A small encoder-decoder audio transcriber, trained from scratch.
Model: log mel input, encoder norm layernorm, encoder depths [4, 7, 4], decoder layers 12, decoder activation gelu_tanh.
Training: soap at rate 0.0017, 4000 steps, batches of 48.
Data: trained on short read English sentences (LibriTTS-R), 26041 training examples, 7.4 epochs.
Rows from block 6 of the text decoder, named by matrix and row number. Rows with one number belong to one attention dimension. Each number is 128 + 32 x the weight over its row's rms, rounded and kept within 0 to 255. All counts start at 0. Numbers have three digits each. After the name is the row's rms in percent of the matrix's.
# q: cross-attention query (decoder.blocks.6.cross_attn.q.weight, 256x256), inputs 0-85
# k: cross-attention key (decoder.blocks.6.cross_attn.k.weight, 256x288), inputs 0-95
q.9 090:154091152213133085147102121155161092098092074098225144101143180173128157135115133159117130091151111176150134131145081105126136135120093126114168094093113129067164138191198093146109124081100153105126174167130174101164140109153139135139073104181163154142118103
k.9 090:088124136145120089132119119082168123073107199181072146154175164111081118143061131123118163198124146079124139093148142129130134110161107099122114119104136125125176174192132132105062188116153155139126130135140108087102171125175105137150176172104153125115111093132095139112186180146125063153
q.10 084:154155076125165119062126088190184085130161147102077133111120109122118073140118092115079122059111123171183177109138151096157127099121134123149142123091145130132127080198193104120082110169142138128095102168119099186090107132157139142138130125150151107135148084
k.10 088:146186143106151135069154160131112099140120097108133177134107166129170061108162113176113121148111108123081163145201146138116149199163140135113081130111149144053176122177177146149129151131076193146149175180083141141148143117157173139135177111131091103132140102139133130113082158175136051099
q.11 088:089113104114099101144121149122126124135153083137153082080124094154131106125105102176076187119148121124178098140178155144142175062186098131093193146141079069146137160161133108119150123139153158178081126089201111130092126162089135214109112121137109142145109145
k.11 092:134157119104081181148137172160155082105213130146075167176179130078133109125154145152132107168087113070104186140142069139104152173145169149073107144122100126053155147088173110159144087150100185146093102128122117109134119139064137157115110141120175128134086131208139108082177161168095093151
q.12 096:085128123082085076109069169016149122111165122124135088105055113112078118140103095137076159125181132117156125182112107155051082160113115084087132093172075113140173160124112136054162122163079118118105191109115133086110110132149145195088089102143175113094123190
k.12 095:105083146172147106167146106157161066119196100126118135149131117089150144108134116130119159116140123120155099165162111192140130149074173133124111181145148151135103142083097134137105155139140107127103140198137119140128139158135172136158148133104107127166123095128131177180192164130148117137
q.13 086:120112133048182164162129093107120135098138115129160166170167185099137179126164101099067167134163139167065059156143140132139143148166178110161101114134163192112078162133091162062184149149130104155091157076144139104176137154136146164072135116108104133178131118
k.13 087:128151195136082121169167107087107127127106212111165144134066139190166128091129128137185099086140152183151099133131137114144105110099088076189144162186102103164068092059095158085085149148134123189113135139157108108069135133110151151191125181144163149121146083159095158116139187083068166114
q.14 090:147122091214132168124095136062181212125132169109102136097134093104142112171120133099146093101119096110231110109122146171145073120134175082102102155134138138106121152168088120117129137127121144178138132137097146080105060122134165157073067123108126133079144150
k.14 094:094138106105121053126112135130134093164114087150084136107149127110131123079124101164097131128133161135085159111171148174109051168140147119110185151125183109102121131086193143150123155131103103126113100154061128149164158167169109087178114101125169126119123124163093163097113183095127071140
q.15 096:165179132150130138130160139139097123140087175161055098151135059114166129104090139109146134079097172207169115106088099162083090102123146057077112076092110090117170108178093124155082127130170091118163162126132113124143164075122132170162123110128135133033181128
k.15 100:134055158082146158124087150150169194112019063191162167093138148074097134123108110088125156098104173054071148117127162118099162100158147114124108142137192119153093126158112172098095133131106100135120105116069062149130144117112148135134187180101162126078106124115119133157098126094124096166
q.16 095:085091125152114121109153117141147165147102088118123090116133135107136134100175118148166092135118141132111191206115115144100106092091155167121097110153158123151102162131166128179127202082116091144118104171166109161085153112162093097176094150170152089090175106
k.16 089:175136115131155149124183130200146087127101093116127093167096120183168145126157117120094147175079111088200149147100132128147125148045096129164115110093136088118136123203156130047132133089127067125102084119117166116186129135142143125127139066143060102127115127080110144070139145093130119116
q.17 087:140151106162083121112163094090134119182121096160128093101147155188139107193084133136092192173134182127148119210133167115105160142143177125081089158160106107108082144178119150150131158169157121168117128124125128204122140167116124155104149119169094121098093140
k.17 085:183089123144140187121121119129106174132104066154155108081149154150135197120160096110112092124105171103120162135143155140118228134104130130112113133123087181155095081137113197126169101105102172153112137202151093155129102150149155146130091202147172132136165142062080183139160126145121098077
q.18 096:130148142171166108116140122095159148057163114118140146119142092143154133123117073163063113138123153168180122102093137074161162093160107169152150203137150155115123116174139096101149122152139219126154129127138164133098104099066126066139142065141132119105123131
k.18 092:140167091182108123111119109123106079058071172144115166189126101069138117166200125155133173196135072188128115183116142147137052169106119151099129107130129102129120148125179122109073102170155146088157139169124150114155140119160213123119129149146113138067129094069125142139134116082145138127
q.19 093:159165135141153127135107109150117140124134119160129082102122133081172177094144146150158103133142075102145151093175161115156076143132145146179132060102075170071100136129116134113126077082150176121143132148135084033145069110141173148164207118037088045150106127
k.19 094:179178109120122044119150114088173129111117184141193048130131131167141152111117159133164108104097191036133129141083133095119129102198125107120181145125117151155141160122133142157115120122150109168091125158105070110087171146092096211183131134163095166124172174144125097139091119094108183127
q.20 091:144134116119143052160141163134097129119143103126035088125072085083148085135142168122099111102148140141212112096081151088145217115125107087097121168104066122094146135118151153148146128083172115131175066176172154148135148130107134113108102144145146061142088142
k.20 095:115084086164154140116123120137118095058109073121097128168091116066108137165137145133122116127092118100137128151165139049154149116153035147085067131117107134182121092099135148044149073130164091152108077159109102090110139179134101165132153104121112092092129116117170118156124079120091096189
q.21 089:087056162116103086126084124090084133135123221133114093100152117154101150132108135112139156132103051129134149152129171150149077143155183052146070098164141177166127141116152116061122123113117172133072085127114120131111113111165144146112159075111112158143100132
k.21 091:064190161091160121161058066110197119173171147106106043042143137167147116099110107140117090081113097114151138133124116137135157159090152120118130134076176142138137087106200140174133124138099115152106106150143118117163116143135137177100104118116142140182121129102148136122083113042078145191
q.22 093:167096137147127112163129092136144128105137063151079100123129157126073114171117150122146113147103113157114157057087147108124105102145101125068151073092129132163127163156162150092130159055150121094156109125070071112169132116141211151121175115074067110194143110
k.22 098:157165211120139071153119112156113185105151175120185169143077124100151090146094106073128124148140130130091063192082123090129160087160099096138129131155159141131095143149130073128119091124179157113157185136145137126068160179121136106158126129148118168127128083152126068185059187083106156100
q.23 085:143116097140065084115131156085093121152123131148098089075223156107167120135095147108149108120134048142186177180122153165109094092081131129147100095104127066137105072119163089112164120077147164128182137131118073088130157102172155107145106062125196107139154111
k.23 083:090145203087115101126135105133159103100182110143110112156137132170100100079148043100131140111133163128172090143127064089113115146066180106105146141132173122132093188076173124146147144113121143141129083158114119202136123115157184176133137123124176115101131129169107194149112116120131146163
q.24 085:126080132144139125136118202174127140176119118114135116100126181151107162121088148153091157086124104210143144100091109103147154070121151107094101135093172201061078127131162157078168170081040148165184127188103084121147158139112172176173165132102129108090109116
k.24 086:171144140101173046131090158125116148106206114140140079057118189122134107091155072082129162106171139180168143160163148105124121112119115126119109120069182097129165119125186146126154156187096114171156171129158148161179127138078086122057168145108148136120094120162084162127170123167123150117
q.25 088:140092199124114100132109113111134172172175090154143088160135118156108131169107156144100086142134115075155115161090164074157189117074157089167165142118137133182155150100128148141090079147111106099138144151111122079122076148123097118125097133160053163163139110
k.25 091:062090132105122188147119088085109127144140131092076155161157102114168164125125146097094051115127103116132153161131153137122125113142100113111150111209138086126113082036150118135141123137143149147100151193145149124138105105173141085103137207128050110135154156146102101192094131099133109119
q.26 089:100151089197090136184097106111134166153154125131054126110167135142152114128147103115186191092099116104123136093098072109079107150117178120116147108102115103129148108074157123136163174081122180144137118147127147133111145106085083182151144131172105173147113140
k.26 089:142189108193110145131194094101151185119136102199150123121181087112139092135105101067109169148136142154142112141137147158121159099210092154117122145116153159156133144132104122153137158102104190099195115085168142159177164122100111075139160173162145110095114139116124165146214119097162150149
q.27 083:152155169127067122090139128082129151158121152142137168148104158144097133104121145133089151152152111102083126152180188165131103097159134164046113056124186115200106124118129162154190157155086128085091140131144146141090164131155115104138088117140147152092154087
k.27 082:144113150097121023190151074129086092198134090156159159111125138155115152143140096132120146146112133136091135161094165105144130139076122161104147128103024134167132115108214118147111142142116105134147116168119137162126115064097140162177116161150133170135121179111164186175201160131182120168
q.28 092:151109196120156173060128119124128080133117138182114057160142143136190137144126145134159130136110203147026134152144132121109164116087151163141149146130175076151129139133121163157123127095153144126155123137146171114133136158106136128134095132144113193151159112
k.28 093:114094138119079175115131150109101150184105120108106158136106106096107064106092076101121076122118118117125088108126147095140150181156132103152137142173123108097131148182151098154075154138113156153126083180188115159092117078138136074117133101156147087151141151089141091060159122134135121125
q.29 088:122198123125092097139116147134149121132116091156117126166151126124062116145160150099163158156093082096127180152129173101169093146166175151194139133128117130141146111059073092149190094128161114095074159151074231081142128098114138064214179078186150166089118082
k.29 091:160081083156141170168163137099140141139140096147168135147173089146123123149116141151131111111158151166138090140115100092118163097123160106100126108096128174096128184188048101194097153094115094137150121122185121153107140101128140178119111079141052158145123115064178079045154114136141178097
q.30 084:142130103117132083063094147152131118167077084093099146123113207104115057152116166130111106151181129149111103073111104167109132196111130133146078126145134158122099115161191150136139145112150151106114111055089105111148151126137127158116093156159130145110080123
k.30 088:107154182121117176115119104144131126126190169147078189147138106115107082129121158104136172103112134170143068193159126086139156153093124106154150195144166111071154132121075138071136094079104154076114203149164110168108109156132136139072136139073148117155120153140096149154086102113129121158
q.31 085:158093088118179116137109079110120099073140129150172111104172110152146127101085089134118159157141136106079158143094169135158113143152154160099163144117115156126138095150120143119122098160142112103153119150158196166162093150133121075229193163098140087167103095
k.31 084:113101150162145114088136121126170099123088140119117113130139113141103153101156137122139092104123149120115130105128116103124209050131061102080201141082147064134141072167130095206160137175130104133103094127144111100076100134176063151110121175137099156116120093147124138063083126077111154125
q.32 087:099161096045159172122148186097082189104090137128135157145085093109138158057127101188119146139174123144165148099122123153113122096143125116187095135134126155128104108179126131086162153127112110200170116111142115155132152088091202149113139108121140105083139196
k.32 082:186100099132100111117115134161142112185129143129112109133120089129145120113193156159085152120152127120094167031100086137149124144105158159147103083147130113125117148125099124092155116110133105135127148094142104133120128125102147127167147163153173090110051098142119128144138159139145139171
q.33 090:105128168130121104084129167191153171130136147100129109128110160120104142125169155123104209109143107124125107185165130128124141169121095119117150140061118164085119117092133080224147074158127117152076157144150067147121114136120155143137094134089083158119101117
k.33 091:172092068070104105140129135143106123108131130132141124150096106141160144128093127156146070134143194105125159047154103097117074163102119140099087101102079125130161099086135135131098148133115158179119125132024055149075150114139127159117160155112188121097170146102112158112221150143093124119
q.34 091:147081165116096129137113145110134096137187143106157182092135157109132105127111150170108107156138122164142148128149078150124159172126157113164101201105076147141103135118161075064129158126138182127125132109143150086130049130153098113124087122160136137122105105
k.34 096:147204060118150132169129147135117128094138123110058151104151136146132089180136079144144125121160126136141159120185140189098168163170150119161141148143162130130150152110136150104135103159092113126128157121191101120109122109126129106058137127128068137131096068145134187182108175142154117100
q.35 090:059107138137140098122084059171144103145112123171134058081068112147132164066138090152127200085117133133135098181069143104143101138097159185151144127143084137187179071101163138105163169122208208140120122145053130099166144080129154145103142155146127095158080089
k.35 091:110182180131174189163134152125126125121118185132113140131116110123109107079124157126180079149131114117137126159116099168070119110203128063081174100146051169093122125141130139137129176139130147120172148139139146165168125118159111139188115122089134109171125120139088112074168060146080128107
q.36 097:099147165125064156159148140133114125165163167121131088057115156150102180152142105171178118117115097080134082168051069121177124128151083088114110073123083130147180157105084103113084152146074103106111137108084124095156133146189164133114167135098075112168144153
k.36 095:159091086116096087105124152126146154070084126137077128180157178183181139177165158105140114082108103140154097120116135143117108114156133089081152166148137131155104172111100105050103116100116105098130072083138082121114170152071087102131085107084050166193145130139141109175102143107090175136
q.37 098:117131143088113226153110122122150135130081105120134137122133116147107185089179124149094088142151098113180077075172082178117160112165104129165111180105121142080190118156146145108157077196113132141124105134105183121154116131083106187132102073100099175216163120
k.37 094:150132090156088074134096107132163151146155148079109071166166138123131115090160133111113180122119079162127166108100135103130166132124120119107162139214112148154153150165089119149116100094104128163135139190114108079082154119120134101132117143143121165109147069097167084183132096158086123121
q.38 096:178142112129121183086105124112125117122156095046113120131159073142088155149086119111147081138089132114132146116119119170146182130132131178155176130163064136098125110117133056115115114108140148133176158070181153110147120116066121159153160089148124115132174090
k.38 095:110122126165161154085089076157091166124146094142111153167138131128146108107175102085131159079125107090174137161118147069142145176112171138183123109070156134109118142181133079155096112182147124128163120185145109100201134181115146170089173136186137164159139127106145113137142138182153102100
q.39 095:119103131136101099116157205167124071141128116128156140205081114142178167092142171149111093110109167101130045060144110179116144119194125075097152170158171168094164126143151110125151119112071088092154112157148121137139079173097109182103121102136115106056095130
k.39 095:173132067115143058138146174114100122089043133145125122102156111110142122169124071123117096114122087134106123116153148104120130177173089128209142132116088124186120091044131147140184114122143112162088106113075128111135127105097146049095150150158172143077155159074092181143192141119185139168
q.40 092:079188146165110099127176119119119190137118168133131151221109126134128153139159140115108176110030124151107138150130168125135114121110145106144141159100072129107095118071148164094088173146102114178143203103086080193138100133172159120069094214108113110124106186
k.40 089:112132144108138124192174088094108174136199134109113224154133133191110156127116111163127141126146153089111130159140124169190099108133109138117125126112080107089116063090106125139148124075137132107146117139095127168198137163145077091186187119115130165147114135131081109065160153120118171151
q.41 092:130149152147102155167131109139150133164162078113123152157123101136107107095189133125118114103103104157134143161133108068095143066119111170164112131122116184114127113167130127054166125094165131120109053161135096163138109210109152156160155070171153133150071133
k.41 092:179153134094177157109088103109156144147117162173170174098151120104082093079149113142153144110180101118163139214111116088164163107126082125154087112112120133201215107095178107127142119161124169098166125164151134144122120078116110118202114097090121100126155160091153042136146121101079173119
q.42 096:082183186114160184094169103134118145135121109142093143100172156090152165124143137147135124126136098089147154114115115138087109169138174156115120171143110164084115106176159145077140157126115151085170088093092136125147098179132122197094128110165091138107084109
k.42 094:186166131099131119102094136107092163145075130113110113141168104143101120127101146136110129150106148171118159158108103119134162099137139105112126113157118090208140146088084127053104085173105193156156164118150105098114090134127097113103128127145133053167098100074091152197174095143077190188
q.43 091:120180104118102098115134138137169093101062108147117122172095086151125176149175101142149124127103126120138149151100119136101073127165132061142151117145146153128105145112153133085137091111084122109176131140112115108110116078123135078106137070136085172137176134
k.43 093:172143168118104056126124138095123151149127122105171183072110061154044081137127134123149188128153097167086135127157129104156070097121109125128153127168132197155137126125094116042077118054146145142121106115091147203100128140151132097152084162131114166113102137168150114103137176104108075076
q.44 090:144138137155140199132104148126203136146163122177130136174116112149161154088097153064164105093067109068127109132157145099160107100135136130044145105126171119152153090116141106135123047092114065113172119134171063082136120076089147069172154123093140083058179110
k.44 095:114121122119125085099123199146152163118000159169099166155134118090150122106139150157123082056129103076099147137132211116112142145133161128151161120147095091145156133159163121132136172136141117147179061066127127143120171102062116083107091064150103123073156173114085116107183142143108151163
q.45 098:163096074133135149108104172116135142138086119113141160159144137177093089061158124130125161135125153108126171096163164175137160079090123117135111090056115151100128127128057124158120126127145136145104122165155133095067219140089130136198148162164126149067128169
k.45 092:126080106121116171181090134140117160140099067141175107133102109159090122129134106173119169122148209054126144093142102128087168142175145127116131166138134153148122158105124147134152159103112050134063086130138141085118141135110158166134142112143118082136170172143118182117134129192139090149
q.46 088:101148149164182178168194103123119128150147128111121113123159008133156115138109097137093148064124148188111147128107146144152156121110097127085086169102132077111105092138080073151115144130169142104029127168084149152148179148123131118082121142179090153128141067
k.46 090:131141110160149163086106130153130147112151043119168155130164129137161096114155107184092187152117114150152125111143187087140198129137167116095102106110154143114130105124140147183150142129161231141183142124137125132131170131161142096128158133079091089127146101104161093090176154129095073152
q.47 093:108131148114138173127154122118199093147123111122161122049106162148138167157103112157125127147123136031179128179075091167133090089077173122120109166116113162114082105128133126110116128129105141165173139064124144126139154128129100137124112092069034142099124113
k.47 096:125102094151096110153150078140122141098158111106047016110106097197089125137129108115130109128145140133086074104158119133154124109160188126145172137141121105158135145137157139061093131092141083123137059130143112150114114139114128141120106134174111094173134136066094148052159161175074126136
q.48 090:175123171132159147124144143165130159075107131143136096130117137100155104135078142153151133197154139208163087070148156126172058194191174107116102107155160128059140140181129121156220131083201195108088145122143139071079124078064085097099152077069075169127132170
k.48 093:150146108076132142104097097115119102117058075136167145155174103082126107141136092117159141104093154104132152116102080118105145174104090124075136130104127111146132149081075114178081158184140086180162181144122105138162112123124161131078113142127194132101097146129158144145123160145114118119
q.49 090:119093161198128151120129173155083170082126138066144187167148089129158081099120166114130117161135109104138164146109085158126127129134106159165105158141163100141135102154139091129195136119106135104124082141178191132165131140101119082090126136115170106132111097
k.49 089:113145107078094143150192176139138099127131122146100161127179154092125124134133149191152152086043134158135112145147146107173139159095109137137118125131184123149175105117148133131104077101106138135133182108110118129157110076162155121101182182158109139076136173112145119140164124144113100141
q.50 086:149136106095095106141159141094134109156146089171142103116066105130140113104111110164105111178163170101170105124183185145103090189091116139126172122187114162150178130147128134133112031190116154160078146148107123102138165073153135172134158155151095127102178088
k.50 092:121154083146164144170189183123125077176124077108161090110115147090095150141163113126102133118113142077148166079095094139090107104095130134141128159139104095145041153115098149148085134119128166145170144150102132089119135097156157172101042151113130166176094118165125157056100071154133153150
q.51 097:139140113139112154163069116097140097091142126162127101109085105125092143119146062169058124100140147162109105158098128144137132147063142052088089181124093154062161164174144204076102115198131102111134097089114148132154131168131107113073106168109091129086163122
k.51 092:103144138127115092125127109130178026110116143050115161094107154166167129132098147107132136086112121103101138160181136150106148075102121100132167137120204116151140105156119151120101085112134117143114108159130196129092153171160193067150110121108081178153122131121169191146174165159153086124
q.52 087:108105089141178117122165165128100087143089092171141148144143118129102111131101125083133159113109161106099123153137177134160163143095140108090089134181170128114102099131097170128155086136161148111087106168093171126147192154146106122077149153123089130114154080
k.52 088:095145149113154093124129098157159106100053020174157127156159157140111106159166113157117090129136134169177140153093153090091155129082126093123126091115138127190127062193069111171135076143116191106106101064141123165171149152131116127146069143105087116116100128105162134088159130164121084150
q.53 081:112165096153103141120121141094139157160198143135126092146134146156100142091090162093106102115117158131130128105119160106133190138120117146081058085118152140099106115162112141067116080125155154147113096148192163111159138086103144143089130100064163149105121080
k.53 089:155158155087170113128158117125170112156093129139140085103055123145111134077166112070143160138145146115136112152117168121151159100113095118176143090120139134191165142112132147206086181139123109113156128144159130125184152132124115207176119127140093187108053140119133103125126152123114142094
q.54 089:096086120124094105138141108080130120127066169131135132073107096122114145103157129161102214108119095159150094139076091147119074133155192094085131102124094143144097128124145125120106175081132142165122145079144115138129168161080122190107073158195144136076077129
k.54 086:123083095135085101132174109124090131128163131128191133089145131103128129112148122113160144099103084102112123094148143094108122100075127120084111206132154110149076137122058167051117140115153201113098110087101151134125106115176149101123181129082173101121106134195080168127161112114178092130
q.55 092:132124122141136058125121102115089108094129171083106135088158106182171081133116141112142115153158105130178098097123092195128188134184142167182137098121159140099164133134191047107118160153147165155140145114051094135135179132128091100167129093149146180181155169
k.55 089:122169141202091086101127084150150095061208074140136145123096131127135113094147120184099175132136124134154167072147136173115141114124133147148067154102223077129190108177190112202063091128094135120115127095179133145075127144141110122075118121120155126142115141156147114150070118108124121141
q.56 089:132063121139108107143195135125103158139141117129156160112094067139089088102181146150108138123114168136102093117133092154086110163118134145080146161090053145110063160127121087197105131118116117115134128148111151082196099140129188096148130159139110103123147137
k.56 087:123137105175122186153150126113123098166137162134079174092126161098129119152172101072115098087144070182133111141120096127103143152131130093097071194067148183184119137110094111134147122104204140100115160115109119082124089160116116128114093138092103132113153127113157127137134088104132096119
q.57 086:090159165144155163105093135133166122173153110118096159174130122141115088098128141084117148185117135098136156123149106126163115147195151185100164100096092115150061177171084157123130098095134162144135140107165187152145136202157134074149146186132148171131089148
k.57 087:122149132147183153121102156114100122104164141151088159151142136091137085137112087123133165127205131134082090118113090125120179176139136155083127145116086126137142167144098102124130164149110099094158101077108093129126115127121104140110102123163085099127115104065144216106115130203157187180
q.58 096:118161124151121131103205097138171139146129092114165122121114176085102146122145079113105167178128131112062118168141082156117136122201168098102113132176071144143060129116155188118093114104110177107110147122130107125133157175078131184130085169128082187103093126
k.58 093:124124147136118103090083113110115173169135159115185123067095135134104108091119130151133142175115087139098119122118156112104102133125094120079193128098133126121093172120144130136062140138141148090143160067153128145104155143155191117149122141127130106135153140110121161106193098185045133149
q.59 091:061197139165125211153195097159133149108134141109099156102122142108154132148181156160100108147093165153108141084196092100076193115103056143166135111104081171168159110071158130110130116178126056127123099088162092172098156071156136187137156170138083129147129123
k.59 087:140110081170130098178167131142102188185135163164148155170148108186133145160121143192140150114078108114095178109157075154109176139148098145135108081091165089168108116118078133084144132102058191116088130070106170132092130147170083146164126116114128115151149096101151125167123095117076177147
q.60 083:150079158093141139153186101114086150108139114150161119145069134118144128159133112119126133180140133082095130135157179143140100104154139137143216147081066093106172145157118203101070082142138148125138141131108072158095120159142105124100151115132130142167113106
k.60 088:071135142129180116138146074115117101064100073080128115121078131162121131137123137092094115184126143150033153142087115159106108131173149121095139158099168105137100123118152113126156037185138153087129077101150113095130175150151128137155095206148095159078132136130146176122096130114097178088
q.61 087:095147086087118136058171135127136148106152142186137145150124178107112097111101070120144152146169063127136096074116171148115121135100153076194135171143069139178199150149117162122092114124113227144067130152114085158081190124147119116049127121082152167152082090
k.61 088:151172111100155186151199121140124098156164066074130157158092120157116143091149103104130154135111124154120132138176178156147118130137193145105172143198084098094117136132117154155161135176139149173143129150120090164116129131156192127124084067079248142173148091214195113128078079115087175199
q.62 087:123108159139142206142129117138112140190100127121113161095133151145122153063110170137143115084087181087148148142110131113083112127077160136145139160183127119123109133121112137125179162184151117073156175096122106225132096160219209168136096118094110051070095160
k.62 088:112167072098161143147107069147159140095147093152124106136087147124143153172141143094119072137133121107137090139127143120128094118163144148111096083072149161084189129130202130062144194140116104166138181116106081134095125112152086124157042085142158057088140179131131142109128086176159086117
q.63 092:158133172144107149154156136169070124137103172102108116160127103152122185089107126122128113137036143094046089146119136154098124164231115198088128064147122120119097123060120123122102106128163125162174102142126106122092071130105141082111160155138128107065156073
k.63 092:164153121049095069094063148136133130219129135148163074128131117184104141121144109169156148124131157030148095102158139122119147160202147132121106119078117104152162102076141109145151140121126104194137088134138145116145129099108077156074119159155108140152101174101109104126159167153144170120
q.64 092:092151145149172148103129181158024145146174160100154114077136148099091085128138108124126167207148055091113166149137170118126100087108158084046131129095131185136105135113109129100120113114169153180131135151084098115127114156160149131166111067141098147110116167
k.64 093:120138149162109145136128156174130152115114172141116116150054135114135144143130067136079158060131157110112095150089105139082177122087094085069119116070125096168117125116103112155059146144145105153108131073162163172119102109111152112097096154138151189157103117163177131083125208123099114132
q.65 087:182140105152074110120145154201114147104077147083079155136102101096142120172169160168097139141122144156139096157115171180147110136139089174162109174084133110150111125189183114167096157147135147139128131115113114150126124048124153107102078133092084137101127093
k.65 087:114125130127142151154126138132155075171077153180107098146100151124132114116118144158143152133136125190150158138149146122118153103156165135060092169097129123131099151088109108160106179122109164127202123151170150121066108188130106082113212142139140075170073116133145154145171118159119102127
q.66 084:118188104083092166099162140075103182134121166157142150125133098110068144139144129140123090124118151135131096219156139157079104169117108107117068156107119114137103144089106161114135197069180154088071090174169141131105145105062106121119154129094097128159102090
k.66 083:146196062144094160155103091087100160096178111112143142116159079135111106171122162126156119142142086104191101095148102136126126111098182132155105149120113085143163114182105124131160167099183126123117192133152084140134131071075155090122121055147104124111154207136172129177097046160089169132
q.67 086:120154102136130080139123176139076092098163159099121077124157152139148147107101153119086105130100073143200133111136138107126149120179135076160105159157130130136105087093119177128194117066103173183104108188114072107069128150106106116110202074150108163125100122
k.67 091:122142116255146164107112124151117141115156126140085120148127175109146159162149100121066151138149124107161185087113118143142083200107157103117128168087089108150087204099133169156159164147167156097162086168067142146115147072178147133075096099180115158176143061166124148142144138145176145078
q.68 093:125132111174163146160158127152170105132067178111118140048172126086090125135118105119157139145115127137094133126109070161150144133152120104142161155142143143083156101149182106150118110110142109142176174193154165103156189105074113092111168089111133165119117076
k.68 098:087063176164173086108188143131082093182127086127120113143132086168165173135140131093076116123158120150150110096122096159111136158150149080145154141185129135119159096178144148068127174114098144128115143092187144133104144181111165138116092142113119104141120145152143144097101128166098117114
q.69 090:109156184125133169099147110153180187051185182158152132107125189116110102134154135076130133147124086116151127179153192166159094158092111106112150118134164108105181144108098144108102184074116166123177126184055164106107084168129170110157069190157114143161064097
k.69 093:119117099129147130143128106115124154127077061150171140122073129153134118162113173122166126119135144068088166089151131100166123087143083106159171089105134092194066063135095167120157089119099099105107104136134146144145145047110130189073141115179145097103172148115119143135121109113081136164
q.70 098:071134113144141123161075114130080108128155141069107178116109127128151148076081130132100157105080064089167102132149128129139135102168154124142115105125116136117146159177135062148108115137168153141135127077173056182095117225123156109192181142096099166120072155
k.70 098:084120168171119161136126083110170106136171079159109073093139126130135153109101139124154125145136205140140138120154155109139083136113144126107183088108133137075078170096069108120100092131106138087105170170140085153080150151177078143153049127152178181137118167124139122092068148128123096112
q.71 091:133150132159167171134084095188115132164081125092164129132157119176138139152152130146131127133161133117188156066172070140129189164145112189174147108086153165165080166122124130142089117121155130144107182116139071113140151101159138114100092140124101078162163095
k.71 084:152101142162125209147128074152132078180104171182155151178115119097182121128126161176119103146154106134125155123132151087142161121145067116089160131120162104113088127132100175099125128119121140147109126133136110079117098158139121121177098143120059114079173145136142170144196129109127087142
q.72 086:082140071075126166135110096113101127086133139143121149126135141127188097120146129127113163120072120136141129148134145092106097111079128124126061109102144170140121155171087081159095091155184176113112097092081158086099125156193184151086168077111147111155092077
k.72 086:159194044192151101071127168104172074156116085114188152124071177134119117125067128085123135122118139148086134097114151134129130094109142067131173115162109148159092120114138160100117101134105162147127149152149159148114108133099136115152222117121130142086129096116160110202089137120107063093
q.73 090:123130162094156152119147084127112154114156129136148182139061084105111160122090068126128137078135109150156148136090135114051095085092104122111149105139108102159121141107146138148136137189126096111129146154107116097176123173159096110114165187104136178103142094
k.73 082:126112179066109143095172142086169104203104093156187125122141127189125123093133179152129171135090112125218148177147136095110119109070096122064107131143129136134184137104121130098137109125129108116139128091147125089103150183112097151138083129104154149124152131141133135105057143105162082130
q.74 103:091084159122141160148112080117084101150148110195130065149169090091099110165133101116133036101107096138136097154177190166141140167134149117139170180130143121133113154119182147105140181069142111099104117098115117128139118128088098113135066178115121055103139148
k.74 097:096116117109141125147080110131144102207124137127047148122090129119092144119158102120118157114178106138179101115092169109097167108075127137231109111121125139128104130172117093139133182115132117090137137169156135158148128099138086136063141121136153183108147145099137149159140129114126157158
q.75 086:083160104154146108161161138090113158111098191151187077155110109113143092094118043122155096158134101056108200124147128170101168103128156147163124140177128146113112102119143172159126091147154120101101127137134075152105134152182141124113072137120145090187127119
k.75 086:158126126131119160130083129153081160155130096098157101097135064049074158150120116089078134098097084147061188116117044160123159124189151119132105125080096175145129167144173139127079109106151111182063168082130161171128136128120179154102126207186168118155104095154094142057178127165120140123
q.76 088:099137137102105085111080114145090137162108134105101135151194171142111153114164108111144117131119109153187118155124085186113082059142092087137077155153105146114118110120096156136099050136162135130139139174101128099127114088149183162180120125147030124127155166
k.76 090:107179082068160069073120117095165124129075131147071070081115133092104115193116118072179168124127120127078167128153118149144150137125081104220090106074159139131057126113094105148110139085077159116099152032150136133152092111155100111142113148157105179117151120112103114138176149115194164140
q.77 090:123151159127145207185098067073105122150123175137108173101065130190074136146093104095091106096075176131154136093123125123153107161125150127163077136098133156048139139170148079187099118050081169154185091102141107153132173131098132088109131159131111122126145188
k.77 092:074131147127121120117133137116125097166161118094103172151152155139109183108091124053119166125122111117192128090153170153121156113060191149155077175143153131120186084143073143101105092141114094066152164119137164102170100178125111165147142182166146079114087140106155211080115196170159128099
q.78 082:131109015135119103160146107191091119183120163079123118166169148162094142137163144109055136110143102086171146113128138104142154073144156113122167112104117179136178120137128083119127095086181087154107154090188126128136179167102141086151122153130092102089099138
k.78 090:079140117174121127097139108113129110201137161124135100082142098146146107048109150147094144104100137126136156132140124161133115120108139127196077132119187114113158130184112139153094164104047101147200126165145197177118111146140163121119125103147152116195150102093190162157149133151164162057
q.79 097:109137149134138075130161205179126130155118099117163167111105164136145165155141093103110113171200128137094123176096082153080181129102114166140107084150158139150150094101154120184088142192147095087110160153126146048164099111106168179163098125143099111097162142
k.79 099:127056126128076119114099121156160113105165220208149178141168118096142087101160123160183165128088130180081108168157168121092082096140108142146127111093086188138151088173137159103136115124141131162140114125144123209142122152087132166158184204100156136136084115118134095171165128130198096115